python train.py --model="image colorization model" --translate=0.12 --task="colorization" --hidden_act="elu" --attention=false --optimizer="muon" --learning_rate=0.0073 --epochs=13.2 --lr_schedule="step" --warmup_steps=310 --adamw_weight_decay_other_params=0
Rows from block 3 of a small image colorization model, named by matrix and row number. Rows with one number belong to one channel. Each number is 128 + 32 x the weight over its row's rms, rounded and kept within 0 to 255. All counts start at 0. Numbers have three digits each.
Before each channel's rows are labels from the 100 images, of 14976, where the channel reaches its highest value: "place" is the part of the image that holds the peak. Only what is clearly more common there than usual is listed. The data: photos with spoken descriptions (Open Images, Localized Narratives).
# convs0: first 3x3 conv (model.enc.1.1.convs.0.weight, 128x128x3x3, each kernel summed), inputs 0-127
# convs1: second 3x3 conv (model.enc.1.1.convs.1.weight, 128x128x3x3, transposed, each kernel summed), outputs 0-127

place: bottom right
convs0.103:100132186145072126108091093121133135061102172085143123088122138144113158128085113075168124110118130077069223127099101100103147141160163146075110141110125073105134165117146140153107116152159127124044053120122134128154109107112191149095163108092109057127174110090129143132137104192090146105082090116121101108075096107119147130145158108158173145128120146132068067124170142117127133064145
convs1.103:134108086115126138127117134129153146178158070130174163139127122166149132124093100130131118094161141068213142135147143160081092077079112104162167132124138200088184093144095147119124142133136109136149244131084102151099176120115075116133117161187106130144131128155131131118136119158135151101126129106167165160152074064088105123124140145110127113085119110115194210164087111078098125194108

place: bottom right
convs0.0:145142162133203090190118140057103129118121118112123055148168150096115070098105136169100140097115148121110092199186070159075119138115127120126151119096142156055108126166081118170135177168115118091121109108146163125166161081135133109154143134144122202143092145181099114153139170176144100141069084100123163203139086116124124151138086126130133158152111116131145091153197103164176117133140
convs1.0:112118123124095170079103125146147115117141086154152184106176148155123130149203152113122137153138151146123142043128168137106094105110112125111132128186124110122118151105155151137047151080154128126066091156112079121128131110074117135072159088159120100149155165059129096161156151068112200165176144111111111095136187132095130091086163135159071119139127159123039200125126146132146107086111

place: top right
convs0.36:133139116163116103154116121048126158129131136105125106154150169085138152134090121140136139117105097105137093093102170097145065180122100116113086105154108122156140039068125139104139104093139168113157119118186155106069122134136139124119109110179129255177141165138086137071110144193124139144116085176154079123138137117110105147111098108093157109151135127111111159139168141136176131086121
convs1.36:142122110161063124058141140172100089170112145129125195154139110110127163145140159145097142148104140193105135100156056107131069066159095153151105120153148115154137157106153126121143123145125167122130137126150150150199139098157130138116121136068154122139175104136135131046116115069201142227130104124138166148141140091103114068108099115103184114131162105190185088127100160121140196127117

place: bottom left
convs0.97:132110186147089126122092127094115140129107104117114121110103167094121133157078130107119109206154096079149219077150109073094136151107134115079133119143127148086149110126118167113152186146114198167064170158067155097165109109098131138105065125132134129123138099167106142197162175130131155147169132112173151149094118106103127051136104094132073098096111104076113092156130107067178110088112
convs1.97:134138142138137154078090102139164116132138126131109108137131108161125106101146150125139132105098157165078125076126203183134125102157060119196133167184157105145132158134154105172086106170154085111137058087133085126154098107165115124150161137175142148146110186132173108103074108181093147150092134197100080080203141131142142129132146181133190174138150165156102165126161138163076126195111

place: top right
convs0.88:115136143143111097160103096143145155083105089113135095117119151157106149101085112083194120100108112144086128161142142102185122169149134102129140148136156139179124085113079131100101140147148155142074093124122137122097168150117141157110157115069099177135141120124048126149106057106118146116110133124160184205152041190130134191174142139095164173126115172186179217150155109144178123148125
convs1.88:120129107127143163023129158132103105129156106107134120175106092159107085095118125124135074161172204119154128178140116188117138122131117166187112099118099101162138193130127110124144104129102094168164130111133131194103094167116137143151119167149120077146108145128169149072155181132151097108160126140111096184155197124117096109115108164089141080131200148112155183149155159138139201137205

place: top left
convs0.121:113128077098072067136118100177121140108087092120107172175114164100169148138043141134093155147154110105146211143120168164120133170101072118103141130131109104160131162135107188120146106186147125162115094138082136108156081146091119163130149121110089118110105095128169120146088212127103118184130150130160143138132217084144100154102098104130118159114175135105113033107102113094138133086101
convs1.121:125103196135150120133096102127127127102130133086123120099118123112109105133120144115103132156119153158124218055140140100145110092215161153139124157132115152102168127140191104160101185153125193104151124124114118102150161152139081085125059099200151170119117192081099112145116088139146116123180087186100127106099102117201132054150087146094096129097101165093156182151129096151141099174141

place: top right
convs0.1:117150159162084129183146159132153140115146079117113082100117104082131138092080062162166097109084108089192202091160103102163116176147108088142131108121125107168123096081113163128128069137091156170079097111120166118106141162144118142170156161115167141142114089099168134106101089116150107174132106115153123138107134192090081134100074064108157041156149114154091144127157075139184153106101
convs1.1:138095120172148111108061093121123159153129161100164138117163150117125152123125151132081130159184140141110024148133188091145137086125147166137130163168130104064105127142122125108120201140177127142120097152155119133144125144117184143108132103126086183186168161139140136104137145153131202129131118173101131110177127077127145086174188160132149177108143226104128109158166184122152113197165

place: top left
convs0.98:098158161119078117050101112103156090128138147123161121098120157130189152159125123137025095132154183095135186128131124130082120107099171034161143129134115129120107074114128139122090085091182109127155140148138115093128111135149118124144105125144145135146168102143222156189125125059093173240131129150127123144152094161166151135109154131168112146077124168113094120126123111150128099165124
convs1.98:140079139111152148173198103154121089131102128109125116109142068133104119099168130117165143089054146100104115108115141108116138150166087201116130133144209117075157199150159138138148158182085154095140103151097119186186106136119105160109143130195166134081106117099074125090096151225124160120168177167132113122109121101108085116163110150105123104184151104119154143111195131157104153108126

place: top left; top right
convs0.127:133145131139091133178116134146121161141144118138084140156106162116102072095042092062091171146113102117122198131113160159118110072166140114136135106119105177152114219139085117092099138127134134084106117180147111095182105177180176188121125081071143095164154139152162118155099139104178203191130156103162156141126096173155157131133123158082146154089116150075109122120103117125151123095095
convs1.127:113109177124164130100109097115132156131119134103130114151173087107115123166115172117148161113140197182132160099160107146114145190153075122112165184146093078131162185119157177119126133106097125179208069156115122107153106141123112138132134118194125198109146149119169128106122181142069129150207098085097150183157124057143088083176140112107088136074128132162150132160097121149138179167142

place: top right
convs0.62:136143186219076106151131115145123103111140129120120111177134118182149139129149153099192149117119104127103194113123130085218154093108191114096105092112126175154117176131146086096129133110122136200084086056164183102101137122119143123169111164152090123116097078123141126140099133109078157158127075122121079093132110147118089183114135119088117140135211149126135166100069127135183156137153
convs1.62:116110110175151170097086161138152198162143127154096185135096143140139127163137115106092077091146146123131087137136104161079110157141102135114119104133188146143140088059109147116140164158105089123169136164132187119107129175164139176173132165027192124143186143167103118106138098161193081064072118088133149174129094128122124096170127111101125140084120104058168110132132166124109130161157

place: top left; top right
convs0.91:111129141157148131130099128145087124119131073169153148136094116134091179152088094154158097124138109150161131159107130161166142149155192173132138122108116143168114013140158108151128119143160151136170169099195146103176169130126127152138120139133146123161119102140083113109166138182129120124123089161138086157128099074144119137134102124132134104136180159158071255153127177145171126110191
convs1.91:136151079119127118112084177165156083154147163138125158156140101189150127142134157129119136176128164099118181133182074134096094129112121043071128101185064155098175129152160123097133147133092147135126158188099145160181172156141136133148163132105178132143129084091125165066094141073075144075175161127087097187148140138103090137133150090124109096133153100100208120087108132133115153081143

place: top left
convs0.24:130095070054143118090145107109110112125120142126147105118111123147124146142156112146063089160110094152132102100126147125139106130131125078116136126133123102094104097120101121079106115089093137136117104136082115044110094117080106130110143154172132072136093154130055146202164119216109135219129119140123082149104055050106117101060137111109121135175118104117068101124088083146086119170088
convs1.24:119146143133155175144152100103115129159122143151131092117157144048142121087158117154156123092147107153139084139128150105180131055136067063106084106135161120113166118224117072110164131122100092089111170145161089174056103107157134131144127141146139154132111121134147158105173068141117074141083152110158121113155078177108141151146121146127132048101079089106122037118130155094138116099073

place: top left
convs0.126:149138097108075106110113137167163173101125120123123192198123159104126127158025129162099149116134099170100223125148123112137109090160066151134146140162144112121122170155113151144138109156166145141139183159138151104163095118131136153135081137092133114082125097116170150124090158136092138195132133110126125150177219091083118062136053123082128123083134145057098096100119133103108099129119
convs1.126:130144188118154107147087113106156161172105107110112080137140127089147082156130153140116190169111167127189173051082182123141155115148170095104134087079113131082106134128147091122123148154108144112132088163078122091167160166090112119096118095214103201114119156092130084163125133109129162153166157123130156106129067170128136145146123115089047137098174154137210120139118113141191103114119

place: top left; top right
convs0.113:127132114000149120163132119134130127116131112130130108101106108080102110117079119092013113106094144140111210143106123121127141100140093108136123126133146086125146246119167128138118126113113108139170126146116099165142123128109132152122147129143142110102106183113021101167127131126132110153150119126135107108148073139092135070120129141142141134137160172165137171160121171135114125153161
convs1.113:128122081069186120133118163144138129123137122116088101142094108165121119104155100121119128125111148081135170117130110148139081156114091165094124097098081148145119140098154145134151088091156122133181130132145150038146151148140115141134087118123106172063138127096155133135071183129097112104170135142103132253074173058188154157147191167142132182114119145147209183129104151143167152124146

place: top right; top left
convs0.27:129093089000096134116138116076130114115121114136126130103158120079159125121195134122122138196150124109130163126124149118125132079131080070138141112146109131129087092100104130086141098114107122123116088156084113097153055099118134135120135128183101164139111218123091098193134112169111138175105066089099117153125067113062108130132114135104119114133110079094140128093131113073095095115103
convs1.27:150139067173140142118147115084085123156129119123137118114059139150137122142166122132055147090151133164083061119128090068160089095143159104113120106155163084149137083131060106122099135114094095145131112134130141123068082125128110111125167126141135129150098111109136140119165087133127130143069130145178158068150120191144129134113151136107137071075105077138005078137104102104079154114047

place: top left
convs0.4:117116113009062110099090106098116104118112087104148122129110121079127136118180123119000087090111131153125191152138167127142117115142123108118132102086129122127104129145125116101107104118099111126111148152097111146156071135122120119114146116128120208106135121096085118124080113124096117111128123110121107116118151101130124185124121129066128145110151109122138137155117130147178177137174
convs1.4:083134050076169082127123122165136151051121161074106120124124114202138086118158102125048076130082167145170146104135102158163182146125182191140134116115174139169113090079109108130114129124169112111113160132113108086196127145152174163118106170164117100090178132133127178127122154122139147129147169127160123166174142140160155151131161133161175183163166148124154156120172138138068135174112

place: top centre; top left
convs0.86:114150159181040116086129111154144129149119123110105052112145089141107144140151098131156104115135152174140148120078112110133137118132089056103127153147125133086172053176133133084117143117175131094089161101125106149142201095123117108143121144151093200141161146097129138106134136148105127159105123152150135161182105166092116214139088138140188118153110205140178209161173148149151094176127
convs1.86:153128095128132149155101128174161099064131130166138174136131148114119109106166141115160140114087156071119101104131100177145093137137155184135144087110136097179104171107163100142069154164099134169194115152165158130136122106145164156130197125110186070100118123133085156101152122107149155132206141161135102164117201084136097075147081124130084092084205128124140182137098101143125189099188

place: top centre
convs0.15:105129101168191098081130126130118090119123146095160089096132103101109140110206117158244108098069118105123075124124098131184065171145087122104117107078177094229113106094103123118141107103134129117115100115138123187120169126124113160136173113171138236136122153123103116161141138169111137118107123112089106166090125126093127120129149117153123124119144138100099200115104127122102150094183
convs1.15:163127114158069126134127112111100155125143107160133153098087163156120154131006132125024171163122125159146153174119111162124156163129105173159146134132091157102112130157156168138100132159086185151132130138135146109093151081130136085135126126078143125184108112128117103056148094122208104085161074116122105149158103198128106155087105067099097148099101146078116134102106181143156134100107

place: top right
convs0.117:137139136098212144182146134071125111149158137144149101116113101127106098145000099128127067127119137141067226154127119115109137133157110079110103149108140098112146105142132116144155176128102127149186091137104099103173144114114116088119165124228142120145093141146144115200142155159121124176105140146096108096143132147180135109119140111159158152089131169175100100085191130138136084142152
convs1.117:127167146162103134091102122203100082142120159124155115148101174115115130152112151113106166128149172096121159126120110156046093150109086131130166150150107127093142188153165141112099103125098137094113110191142105115192054169144175139096102086119151163122094133127148115138123186116082144128166093113159137193069144106109135064145114154147099141115146103121160170211022096125161111095141

place: top centre
convs0.93:131112163172091110133085123173190098108110105100112154162147156110107133151092118126219156111152104125145136170154136187130114171144149144113139123165134084158105108136161142176130110113104121118080126092134145084107083069117121142155138101106125087112073076119155102123076107119071148102116142125102119090123247105100120075129070135147144186123143133124171223136167101148152189124156
convs1.93:090165088100167134082120117146122219125120159135151084111153114164105143147171073108141103141150173108135122148144144149091090121134152121162123161107081153147166050156089155130135127070185120143180178169124136190118172174125123149126122105112145125116123136109162169106104120078176133102156117104145155205055147140137175083123156098178160190200113166155146122145098143125107093154176

place: top right
convs0.99:130109101187118118082112124161146132112087181136088160167119146234149144132158112134144114170152128099140179108110128067137126104117140058119113149117102122040094220178138088120148150100132184103066113066130166175091125129128119144139075180139113121115154121118059122192142104115103162109109106108137116125159088171136133131154118147063139117139159141139128108072124111122170081148095
convs1.99:136143155106152144124133127134151092143145043099160113124111119052094124102132132157123194148121107038059137170125136198134131147125097147120123099168167141162120090110142112114143121204147099140145186161112142138183096152164163130163161165122114119167063171145130143051160136106112161169144095127141141135174117079102126119180189131163119126130101168134108194173113196163148151134136

place: top centre
convs0.111:113098053155123120113135107165121116100118126100105123131065122142127083079129131142251128129162088151111244132140084106154137127138122116101118140135175103105097181115166118147107092131102104060115122111125119208107122126114133101115145136164127098095131136133101142119103060135103118055117110170132090111172123168121124130119155113196103179097119122151099053083132138188100121147140
convs1.111:120157198127121122131071154176129162130131157147164105138099124129151130198049155149065163090161124077132125106118157122063109126113128188131099130128129144087148060173098142131175163105134112160146136112117108102141146111122154206138136154078110105105174134153110083124139208139176120126158178093113112166085104061100174075132169127114198103174107125121159168166147114113122122107085

place: top centre; top left
convs0.82:132136117211026091125101131167116111112134087123114146144090157172119161096103150137151143154105101065165116157125099173146113131103178147110145106088094118110118176147137109126130125120105136186098086105111130156077121100124102083150108140095099115135170072115129140097109113086108155097120155159123139106113178117123154138091123134127139144097201115082217228127118127072212143128177
convs1.82:105126085120189146075081139136143161140150153105163122161103124151176120147140109164150034169151127142140148117119119145125149121125139109073116108143119110170191093104072152139157124132153164114129172190203165142147118176118122131149083117140128158164102117113167163044131107142155050111176126094114134195062139109177157161120123163142133168162067147172138124155129197163146099159132

place: top left
convs0.83:112104196189079141173098102136103153082129125130150142125117128182104163108123105155140068118100096120143085096123120119122136154109065095081128109120140157154149111089144185142160145152181141118071143102151172108119224090126133145132122140126112175136091079105140146114093120129109112209097113120064140122123185111102133160115077125134133155128181165111140210166197158097191179139132
convs1.83:097112058117133151104087117180149112131121131120123109183136128109157152111177106130168156153137157164148177155118138149213061108100139164103149138111113131148155159123131103119112121139131142147128129197161152138150154095143147127130135107121193126171157123154127171086178099097126151071147161180168084188081148089133088151150109087097132139114181065119106234162082184107070108139159

place: top right
convs0.30:121126069063147128150115119119125150100106115128146154152132177127160153163157148142073134160171120111107160121126160077109115094132099060115114097110128115129101148159153127116114138114130107096140110139091124085177103100130124125092136104182093004123122222127093136141114119215096145156105120100122119127120118123097161137122112126125097107102074102081124110091066076074114045070069
convs1.30:119119077124100136077124120057131083128140131127154132108141129101142155132126149136099135144147109122087000123116138100153147103100152083141117121113150103131146057119085122147129144148111093151095094114162119128041120067096113092119173105073144072121101078137091100105145054083140104093110097149117076048150102144093117113061114113104118073140115094103080096108116115115096123112119

place: top left
convs0.72:118145103176082097109116157139120113136130096119127151089115159137113136156185111141135145152085138117118098162112148132170125100159134139089107086090149103150109198160127100102148121115107133135085093094183165202124165096119127143132161131068115125146160100123077109132102131062103162235091065108081071122112099119099061077054044107089110137137102131123184152135098130150123148094151
convs1.72:139105139101145082132199121081108160115123108139150106148175122114113121138151145131093098102154104160183037103162094118132100205126121151173185199146085131167156058127113146104149201144143146165179071139123193121121129176134135126172132150064142128153112150141188127069132099122123076064135105106132150130146183167108187154143170102115124158162136128138105137140148153118140090173136

place: top centre
convs0.90:109136122171089103124086117130123122109116117121106146147097133149125141120032127124114109131181118123116105101122144116101137107139136151137098137183148112112127089190147107114146152092137137074109134134140144111125078075090114100158186133064126124124131101147092146120183147009071100054146092147137110071104180114096162075147098111162182086130183129122130164161155129093193195147181
convs1.90:135112105148132141098122139170131153157118117147191079137142127133143176157159167107166108126145183118128093151097092151113064124101097089123127147096041189145156125177182137127097051118118171156168135117132132159155149139098201156126120117173135123078116114139139106150132151180130109092139114115139121194109167148102121149072198173179108178164090170146161132111117100206130201105135

place: top centre
convs0.63:130124079143101158127135105061146132177131199140088168124117126115141090164132122170092084147129126158152143182170181117143159103137166189105144146153137136143152173166140183151130172159119095121082040094108135108168056135141118168110132084110137102131118040128108138132128130087084121049082124146106148139120178175135126192123171148137073143119101141111160182099161126077136147099144
convs1.63:156180123110125138122099201135091126131149129145108098126091154147124118130045134147163142051127082118083112139108057183123146130120135060089088040120143098146119165081134131158228143145123159127203175102090158191130116183098076140169114112123130147116169097085164120179093130115114080127112145131094090101141119132140142109149116132160179159152133105114164129146085119119151131094143

place: bottom left
convs0.6:138138165148176137183168134102135094108152196133121081089144131114098128109112118152109090086069061149133092125123100130110134136081117128145115127102151101119064218154088112107109060146136132167197184066198146122169201126115125133146100115067132145152124101121130147202157126158151093096097143161151137194092057148154131100155138131104150141134132121159156104114168171146121089137137
convs1.6:129138125109096089164100147176142097165150087176124142198130141190121121112160147110111131124201163090108090156170140119106093129153099079095103157194147157081145072087122136137115160110102129144073149237095138141168115138105101114104207125208107139157123171180124087134155158084122193141166104093104149084125167138085094134143122108129116158119116148134088172142113105146134162129112