config.toml
train_examples = 101725
loss = "l1"
weight_standardization = false
blocks_per_level = 2
upsampling = "pixel_shuffle"
init = "kaiming_normal"
adamw_lr_other_params = 0.002
steps = 10500
batch_size = 128
Rows from block 6 of a small image colorization model, named by matrix and row number. Rows with one number belong to one channel. Each number is 500 + 40 x the weight over its row's rms, rounded and kept within 0 to 999. All counts start at 0. Numbers have three digits each. After the name is the row's rms in percent of the matrix's.
After each channel's rows are labels from the 100 images, of 14976, where the channel reaches its highest value: "place" is the part of the image that holds the peak. Only what is clearly more common there than usual is listed. The data: photos with spoken descriptions (Open Images, Localized Narratives). In brackets: how many of the 100.
# convs0: first 3x3 conv (model.mid.0.convs.0.weight, 128x128x3x3, each kernel summed), inputs 64-127
# convs1: second 3x3 conv (model.mid.0.convs.1.weight, 128x128x3x3, transposed, each kernel summed), outputs 64-127

convs0.53 080:476483489486474504404514570571455437479571482470456484517471523496486487411519553446472564493500464478472497545533517484484475455512539526518495411504514470485518478520497506522487489473509454
convs1.53 090:518562530527517444457528590488456462461498532500455507530520530583497578477478529501528530466483392469457485602565435490503480415576479506490493491568463399535507488524557467502459534511530493
place: top left (33)

convs0.126 175:488491495486527475593492483490537551560465491473505522536523475480533455574495521580484499560543562516485495466447554513470536534476506473504552504449457522476398552497498524477542507511494558
convs1.126 172:474459519467536519539503465496612550574506510460469514532493522458554466476476435483471457540473528538476584502385520549470503472479549493478546438479469584481508519468464565569563489467481505
place: bottom left (39); bottom right (38)

convs0.103 083:497500526494459447441519485505415434524464484470536500515461578564503562537532552489441515481522522461484409441485497463522500423506504511484484523504443452407496477557528458538444502453483479
convs1.103 082:534491486535545491538502544464514483507523501524541525477568522573506446558502538589506539533540487461514476476485447500563546473571494430483406527474508472520528492518532488486486435495471469
place: top left (25)

convs0.21 085:487498545482461446573481510472580636535489454439460464549471490525477510529442501535509497519488454556471544503473529537537581526529514552530432577510518568515490578469497558532577499528421546
convs1.21 097:500464451477491511509462468536458522538550521536514515510486482544490503501546407391472486550501535527443529468499467511466487457454540521564558472531502500492472459456429563481433534459503449
place: middle left (46)

convs0.75 082:506507486539560543623497451500498526530463516505479605462527512460523479572504474531478529526525582535521531433443525548463558510476515458471577533491523495461454573501480460463490489521562549
convs1.75 078:471457512496496494523497500426572513515513514451538476555494526442548476540536528502494489567496570537469487492379538516496462555451514505465497452439460495509447454494490577560556488448519488
place: bottom right (25)

convs0.10 092:483518486501555488595490460460596564581461495459547506567515529454610473553512496561493509545561555492484523472450509492495526527493465495502504564513536501458453510470517525467558445528511537
convs1.10 097:477447533470486497545445412499536541561499536551541448518529479481498417546526450468480472519498534520531546483431530499490466549453536476494512455464452519461477487451419531548516546485456519
place: top right (44)

convs0.66 112:484489484481467517567451486508532538541494440518546527517492482506529466522579525508495483566484520575552504523505576529471511571482453473515520472453530580527493515466448568523535485477486517
convs1.66 115:464430481475518540489506469467596536513467521442426462483559500438527453496468439541467480514515555497491574370416498487505478488507547510477506523494474558471525510482518505466537536516507540
place: top right (45); top left (26)

convs0.80 172:510509512503483518621494483490555549564490496445554530520515533472517493570548499567491498559537565550475543515467542504488554544502495503510533517470500564509466548481484538497527536506504549
convs1.80 157:455441524480544513534453434505556519547479516504462476528480490463514440498499407485440481543497559508514537404429531537456471504431515488491554481495479561459469508494450548521543533503478502
place: bottom left (35); top right (26)

convs0.8 077:462504463515492414384522529498465411494541480451438474544485528497526509418485517449519519466506442426441445505536479437522484432503528506520484492518521419448518476489491436482440413425511440
convs1.8 073:517508553430479522466535545493474490467456539506545493472528507553466534555489576536494524433571397489550490553573453499554518482539447482444430514531466434499537442508579506523434507540487510
place: bottom left (35)

convs0.45 076:526515467529506456547533550483495525500444504473520530519486554506542537589555532614452528518566547526538496478451559507494512493522514495485522579511466462486433586540528517465523477515504519
convs1.45 080:472436554514543510557438441498550559578521542478519520507495510533528488481472420449479489519487514486466562490445448537473510461498573475492539472484444552546487458400442536563435482492505459
place: bottom left (47)

convs0.109 053:528511474506495609541493486459500459538460459500537593516521555506595514550533515564490494480461581503518455505486513520461537532526474471474487566558520517510460527536513460556493477427537532
convs1.109 056:416444521439525503485488460522485519530500532460483455526503523542464504531483469556468493554537504483495540443394458506518469564498478485506499564460441508480518437461541484515470531516500512
place: top left (52); bottom left (26)

convs0.116 050:482518457507441482450527478491385496486554472424517541503469472490453458467548525426458499480463550474550440476485494508506558464527509513494441476519404450496551469517489500528409458450483512
convs1.116 058:551555499548505508480515616459511475472476510496491468514526538533528558449454542518514572422535409479447494567554449486503520473555465481439503521481486424539491519537561486505485519530525497
place: bottom right (35)

convs0.77 113:504509501472490429474563520511460559558490503495387544545470482510508532515446488530447471504509491511438485493492554512492573466463506549538498540491509512490429569531466443392513475479399497
convs1.77 104:496497539506545561507512511523533560579511540479456486519462539519557480429474453459531494453552459550452496505514470550501474443544548510464503471568481561527562490553494565563497474467561450
place: bottom right (32); top right (32)

convs0.73 117:454490455483479450354529506530496447483520465480473435507466503464481518445471526465516518499491427409444440479558499442508452471510479512507471486530519428436507439503507479471522438460498472
convs1.73 089:533527521473539508487559533494434495441466529516521482457569473557391517489493555512526518422510418466549504545588460503531537494559493467480464518512494463543540454517526495555462486524521472
place: bottom left (37)

convs0.18 121:460475523514483451381558539555419452520569499502468492529479474519461525428503522466492523501499477428461459504543503417518456458526508528499479429500484445483517489546520445495465478478524467
convs1.18 103:491588529536493455484525596469490451472532504516471516466501535577513558470475544502535523456514426449487460613575439498529477437545507498488484454522483446543496490510522467506502479531502507
place: bottom left (34); top left (33)

convs0.110 113:491505529483496440413539537501488525540532480428420404573506539537529561522477539476471507501489436449396441491527450476597516445531526504483463516583518422444518483541531478506502477448426478
convs1.110 109:513507511505490464444487502496433521489526572592546508472491484609459492531491499475540483438596479459552446481555495466523461488517507547558380504531557448526497453509488502498445440498468458
place: top left (44)

convs0.97 052:494468482515422499481469500505441447489419462540580534527481491518497503497534512564461520491509534498586411496463544553456507557558507493530494499466396464482530493509520496537490468394540525
convs1.97 058:484490521472529518544493509398502468516514546447514526561536553462504527540494485561475526474461478480399561472477461493512558437537514406386489588490483537533454485497522504508464562543475484
place: top left (38)

convs0.7 074:494507503493484443422502503502421428524530458451422517514459539519512519394462506455470522499507439451470439488529499469483462450498508498522512480501527432445510442504515449504462448478481465
convs1.7 077:481491536464495529443579530439507456468483546515537478479513514537467556515474554568483506464532429464496489512534410474548504432567471453435417554507463447536548458529562530503454501525516485
place: bottom left (29)

convs0.95 054:451488515544521547525545507496399438520506501492540540477501534461510470518603529575458548494464526504541459470476559559419500473502491472505524494459465430512456496550498463562432477461556428
convs1.95 053:544467514472513484476503477470552474466462496481489552517488558533540550545432529592518557438529513497508495501422478477554504555556456464393509551471381496483586490475516464493460522504503548
place: top left (30); bottom left (25)

convs0.29 120:458484498512504438367548530547440482501553482497484506553460495521492536441501527459502524484542464404509448504558495438501457447491516519493497431520492459459520500521506455473479456447497501
convs1.29 092:494551527509481473457516561492462472441538518523503494464513491591449546454464568474535511455505450481467508608539459510525501442557518516536471481501479466548516457500492470506494466558522483
place: bottom left (43)

convs0.96 091:449486456531491456398520491507451414469501518505474530511444491525468520448535510498544514486526487443527394486541510476451509465489470513466505473503495465453487477521508453459422406444506499
convs1.96 082:494566558514508550519515563465496488444486493462496491551544542510478528479450600520472563471443421472510513596496461519540493441579492442447488468479412456595523482498543491509482504547521497
place: top left (28)

convs0.56 212:494501513498493498602457441414572587507499460488488418509477518471501486571521504502463499544511488474443519507454534456527501486442457500464513498457520519463469503424481542497567509490434531
convs1.56 192:501506474448479480571447435511519536553511478530529496536506436492533410545566442458466492550510562549496505492448536545475486490443498464544497452480503523469447543508462581526542527475443511
place: bottom left (55)

convs0.101 064:499497474472481544554442467533473442548482492492600556471537511477504479560560491565467487529537554492556476495486573524479530587502446457526512475445536486473468503458468493504480488465511550
convs1.101 074:484436478465520521519526451454591490509460485434498495507521545440508477532509484577464486522486568521497553413375517513496525472492519460399537567462399551478504495495496541523536531474522517
place: top left (44); top right (40)

convs0.40 099:441507480510495436395517504495491468504528445446466451549486545534499507445531520466481529490513458435428458494562485403527464448513511496493460476538521379463511448543523451511499432475498471
convs1.40 080:529515506474500481494513599487479488424502544542565482470539495594472533501464571537513543447557426435526493532515423501559509462570471459510429491520485450531556473498529456494457458529499451
place: bottom left (33); top left (28)

convs0.68 109:461531505520473468559462467463524522510543458437494492466480536432460506537518499475482477581505488480443492508485547481500469531399416521493499527467551481404472470374467492527522501501456541
convs1.68 089:514483461436471497565463470492492507484446484549526482550534473539537460553596491469441522552517530553510503492423517505467511439472495416511494500493461486511465553557497584460503543465532518
place: top left (28); top right (26)

convs0.67 171:508520524496495486630493464453555593590484492458521507529497543468537517554507499516492489569503542527475531506469513518475545545485469541523505547500501541481469557445481555530578506529478581
convs1.67 173:469457490462505479533451455489547533523511511510491487528483483489532445508530426476450471590523555530493527451417505496457473500430545468532546452474521520468459489498472565507525547454500491
place: bottom left (36); bottom right (32)

convs0.102 079:523539521512500517613499510485549557543522516502455524497565528505520501584486494537489461527511539542463534494520579544489599532476495526522564532501537564521449579511454524499509527537556547
convs1.102 079:464453507498540519532506468518511505568471524494471571564444521464527499481506416471461483580505528500490517416420525533457434510461548514509543475487468581482501455521477530526529544489469471
place: bottom left (32); top right (30)

convs0.16 092:433511487503460429375508530531472420507544472466446450481454482515473502427498518443467509458468475475465488510523465470473474445511495546510461444514496433487490433513519489513502467489506468
convs1.16 085:528564510494527501462573583521450482460504492498486482493536512526454548486480538497508537473520421489464447576624445491507499463578477478452493508527507427527510495561525481508485533517513487
place: bottom left (32); top left (29)

convs0.54 138:435501464502453446558396471447522524467485449473506454502463483462477450475517501481465535524477455510482503497480542497511487483442480489522472472444524524469501467421449539508525484489455498
convs1.54 088:565476512446524523498451466507504604492513496519509420455529453535525454539548480507482447482508563524509470468497441543503469491525482488510478558508498464505535537474507497493481521525402499
place: top centre (37); top left (34)

convs0.44 070:416483418494513433421471481453541469498482434404522473498438494457523440514531529537473506495487478442493435447469521458555515510501514434461467485482521451413534441477518481480473385431476489
convs1.44 061:578494542463445559524470468484463538527446540534556436431516436567452477582526482529494530412532541499552470513527480537466521484522492525418467547496422424537478486471495492548504500487413488
place: top left (25)

convs0.113 172:471471494473502460392492496507533496472490503448461425509437521487470536505515506476490492498495388437444451468503467420543464442512505499527468490550526436432511443506530481471521448477434438
convs1.113 137:543521477514434493503485464500460533487520497583596457474546418604466463543531500487551542454527503489573420482585481508557522531513489510516447502507525415515535475480489464537456454514457480
place: top left (31)

convs0.2 110:489486515558533518586560508494501610541488529513447530521531494436527505561447482539525513536544584506466534461520524515482525505475509532496515556522512547516504569482483466481532481518506535
convs1.2 115:478473505469506489477471490508541496564514539481474523577481536502535516474481432441483491543505452515440519526408512515469442477487565488513521454543469506460449452527498537536515555480528491
place: bottom left (36); bottom right (34)

convs0.19 058:491553549498419490526443522509447507494500495520422558486545537550480502452446461414445496498495470558553546515459525612484480474515566495512478479494448508553522528504497498550466539573499483
convs1.19 065:453459493451584481484543553459484509464489553414444528551402508483476600471498513510466436503499472498389439505524517458489506455516434552511524522477526556506486516557506533505510524459508486
place: top right (32)

convs0.111 151:451500482506472456386486516502455428474527481499478449473466494491444500427481517423501504483452459430494459507556491463492436464497486521485467422498521384496496417469493474517494457479517468
convs1.111 116:523546520501546516468546568501461482453520481461498487481531516509448554470492543487519545466504444462481460598606432513507517483572481449474500508524467428510518527546545479525471516503513495
place: bottom left (33)

convs0.76 058:479504467501508552530460488502396508534477504561525470462559467459490448569495499541436526499495574555508487462508541581516500516489482441493523508473543525497498480571473463489486560489565497
convs1.76 064:479452472513516516450508509419569449514559509407496552534472519520563481530497491507495487549580541465457503432439485455503509428510595506420467486433502512438535485516540528577532468474505523
place: bottom centre (34)

convs0.43 061:467471461499577488501546478470513459504469419437529513438433514440524480520527505544491481506522530459508466445471496475521531521550451448498555626476529395386478464514525454460479471438563499
convs1.43 062:522550515500477567555424467450521476506485540557551448496506509534534458583535529512460545459547522477552495511466489514517496519468514462404466444463439455546468518436449494583462457481453473
place: bottom right (27)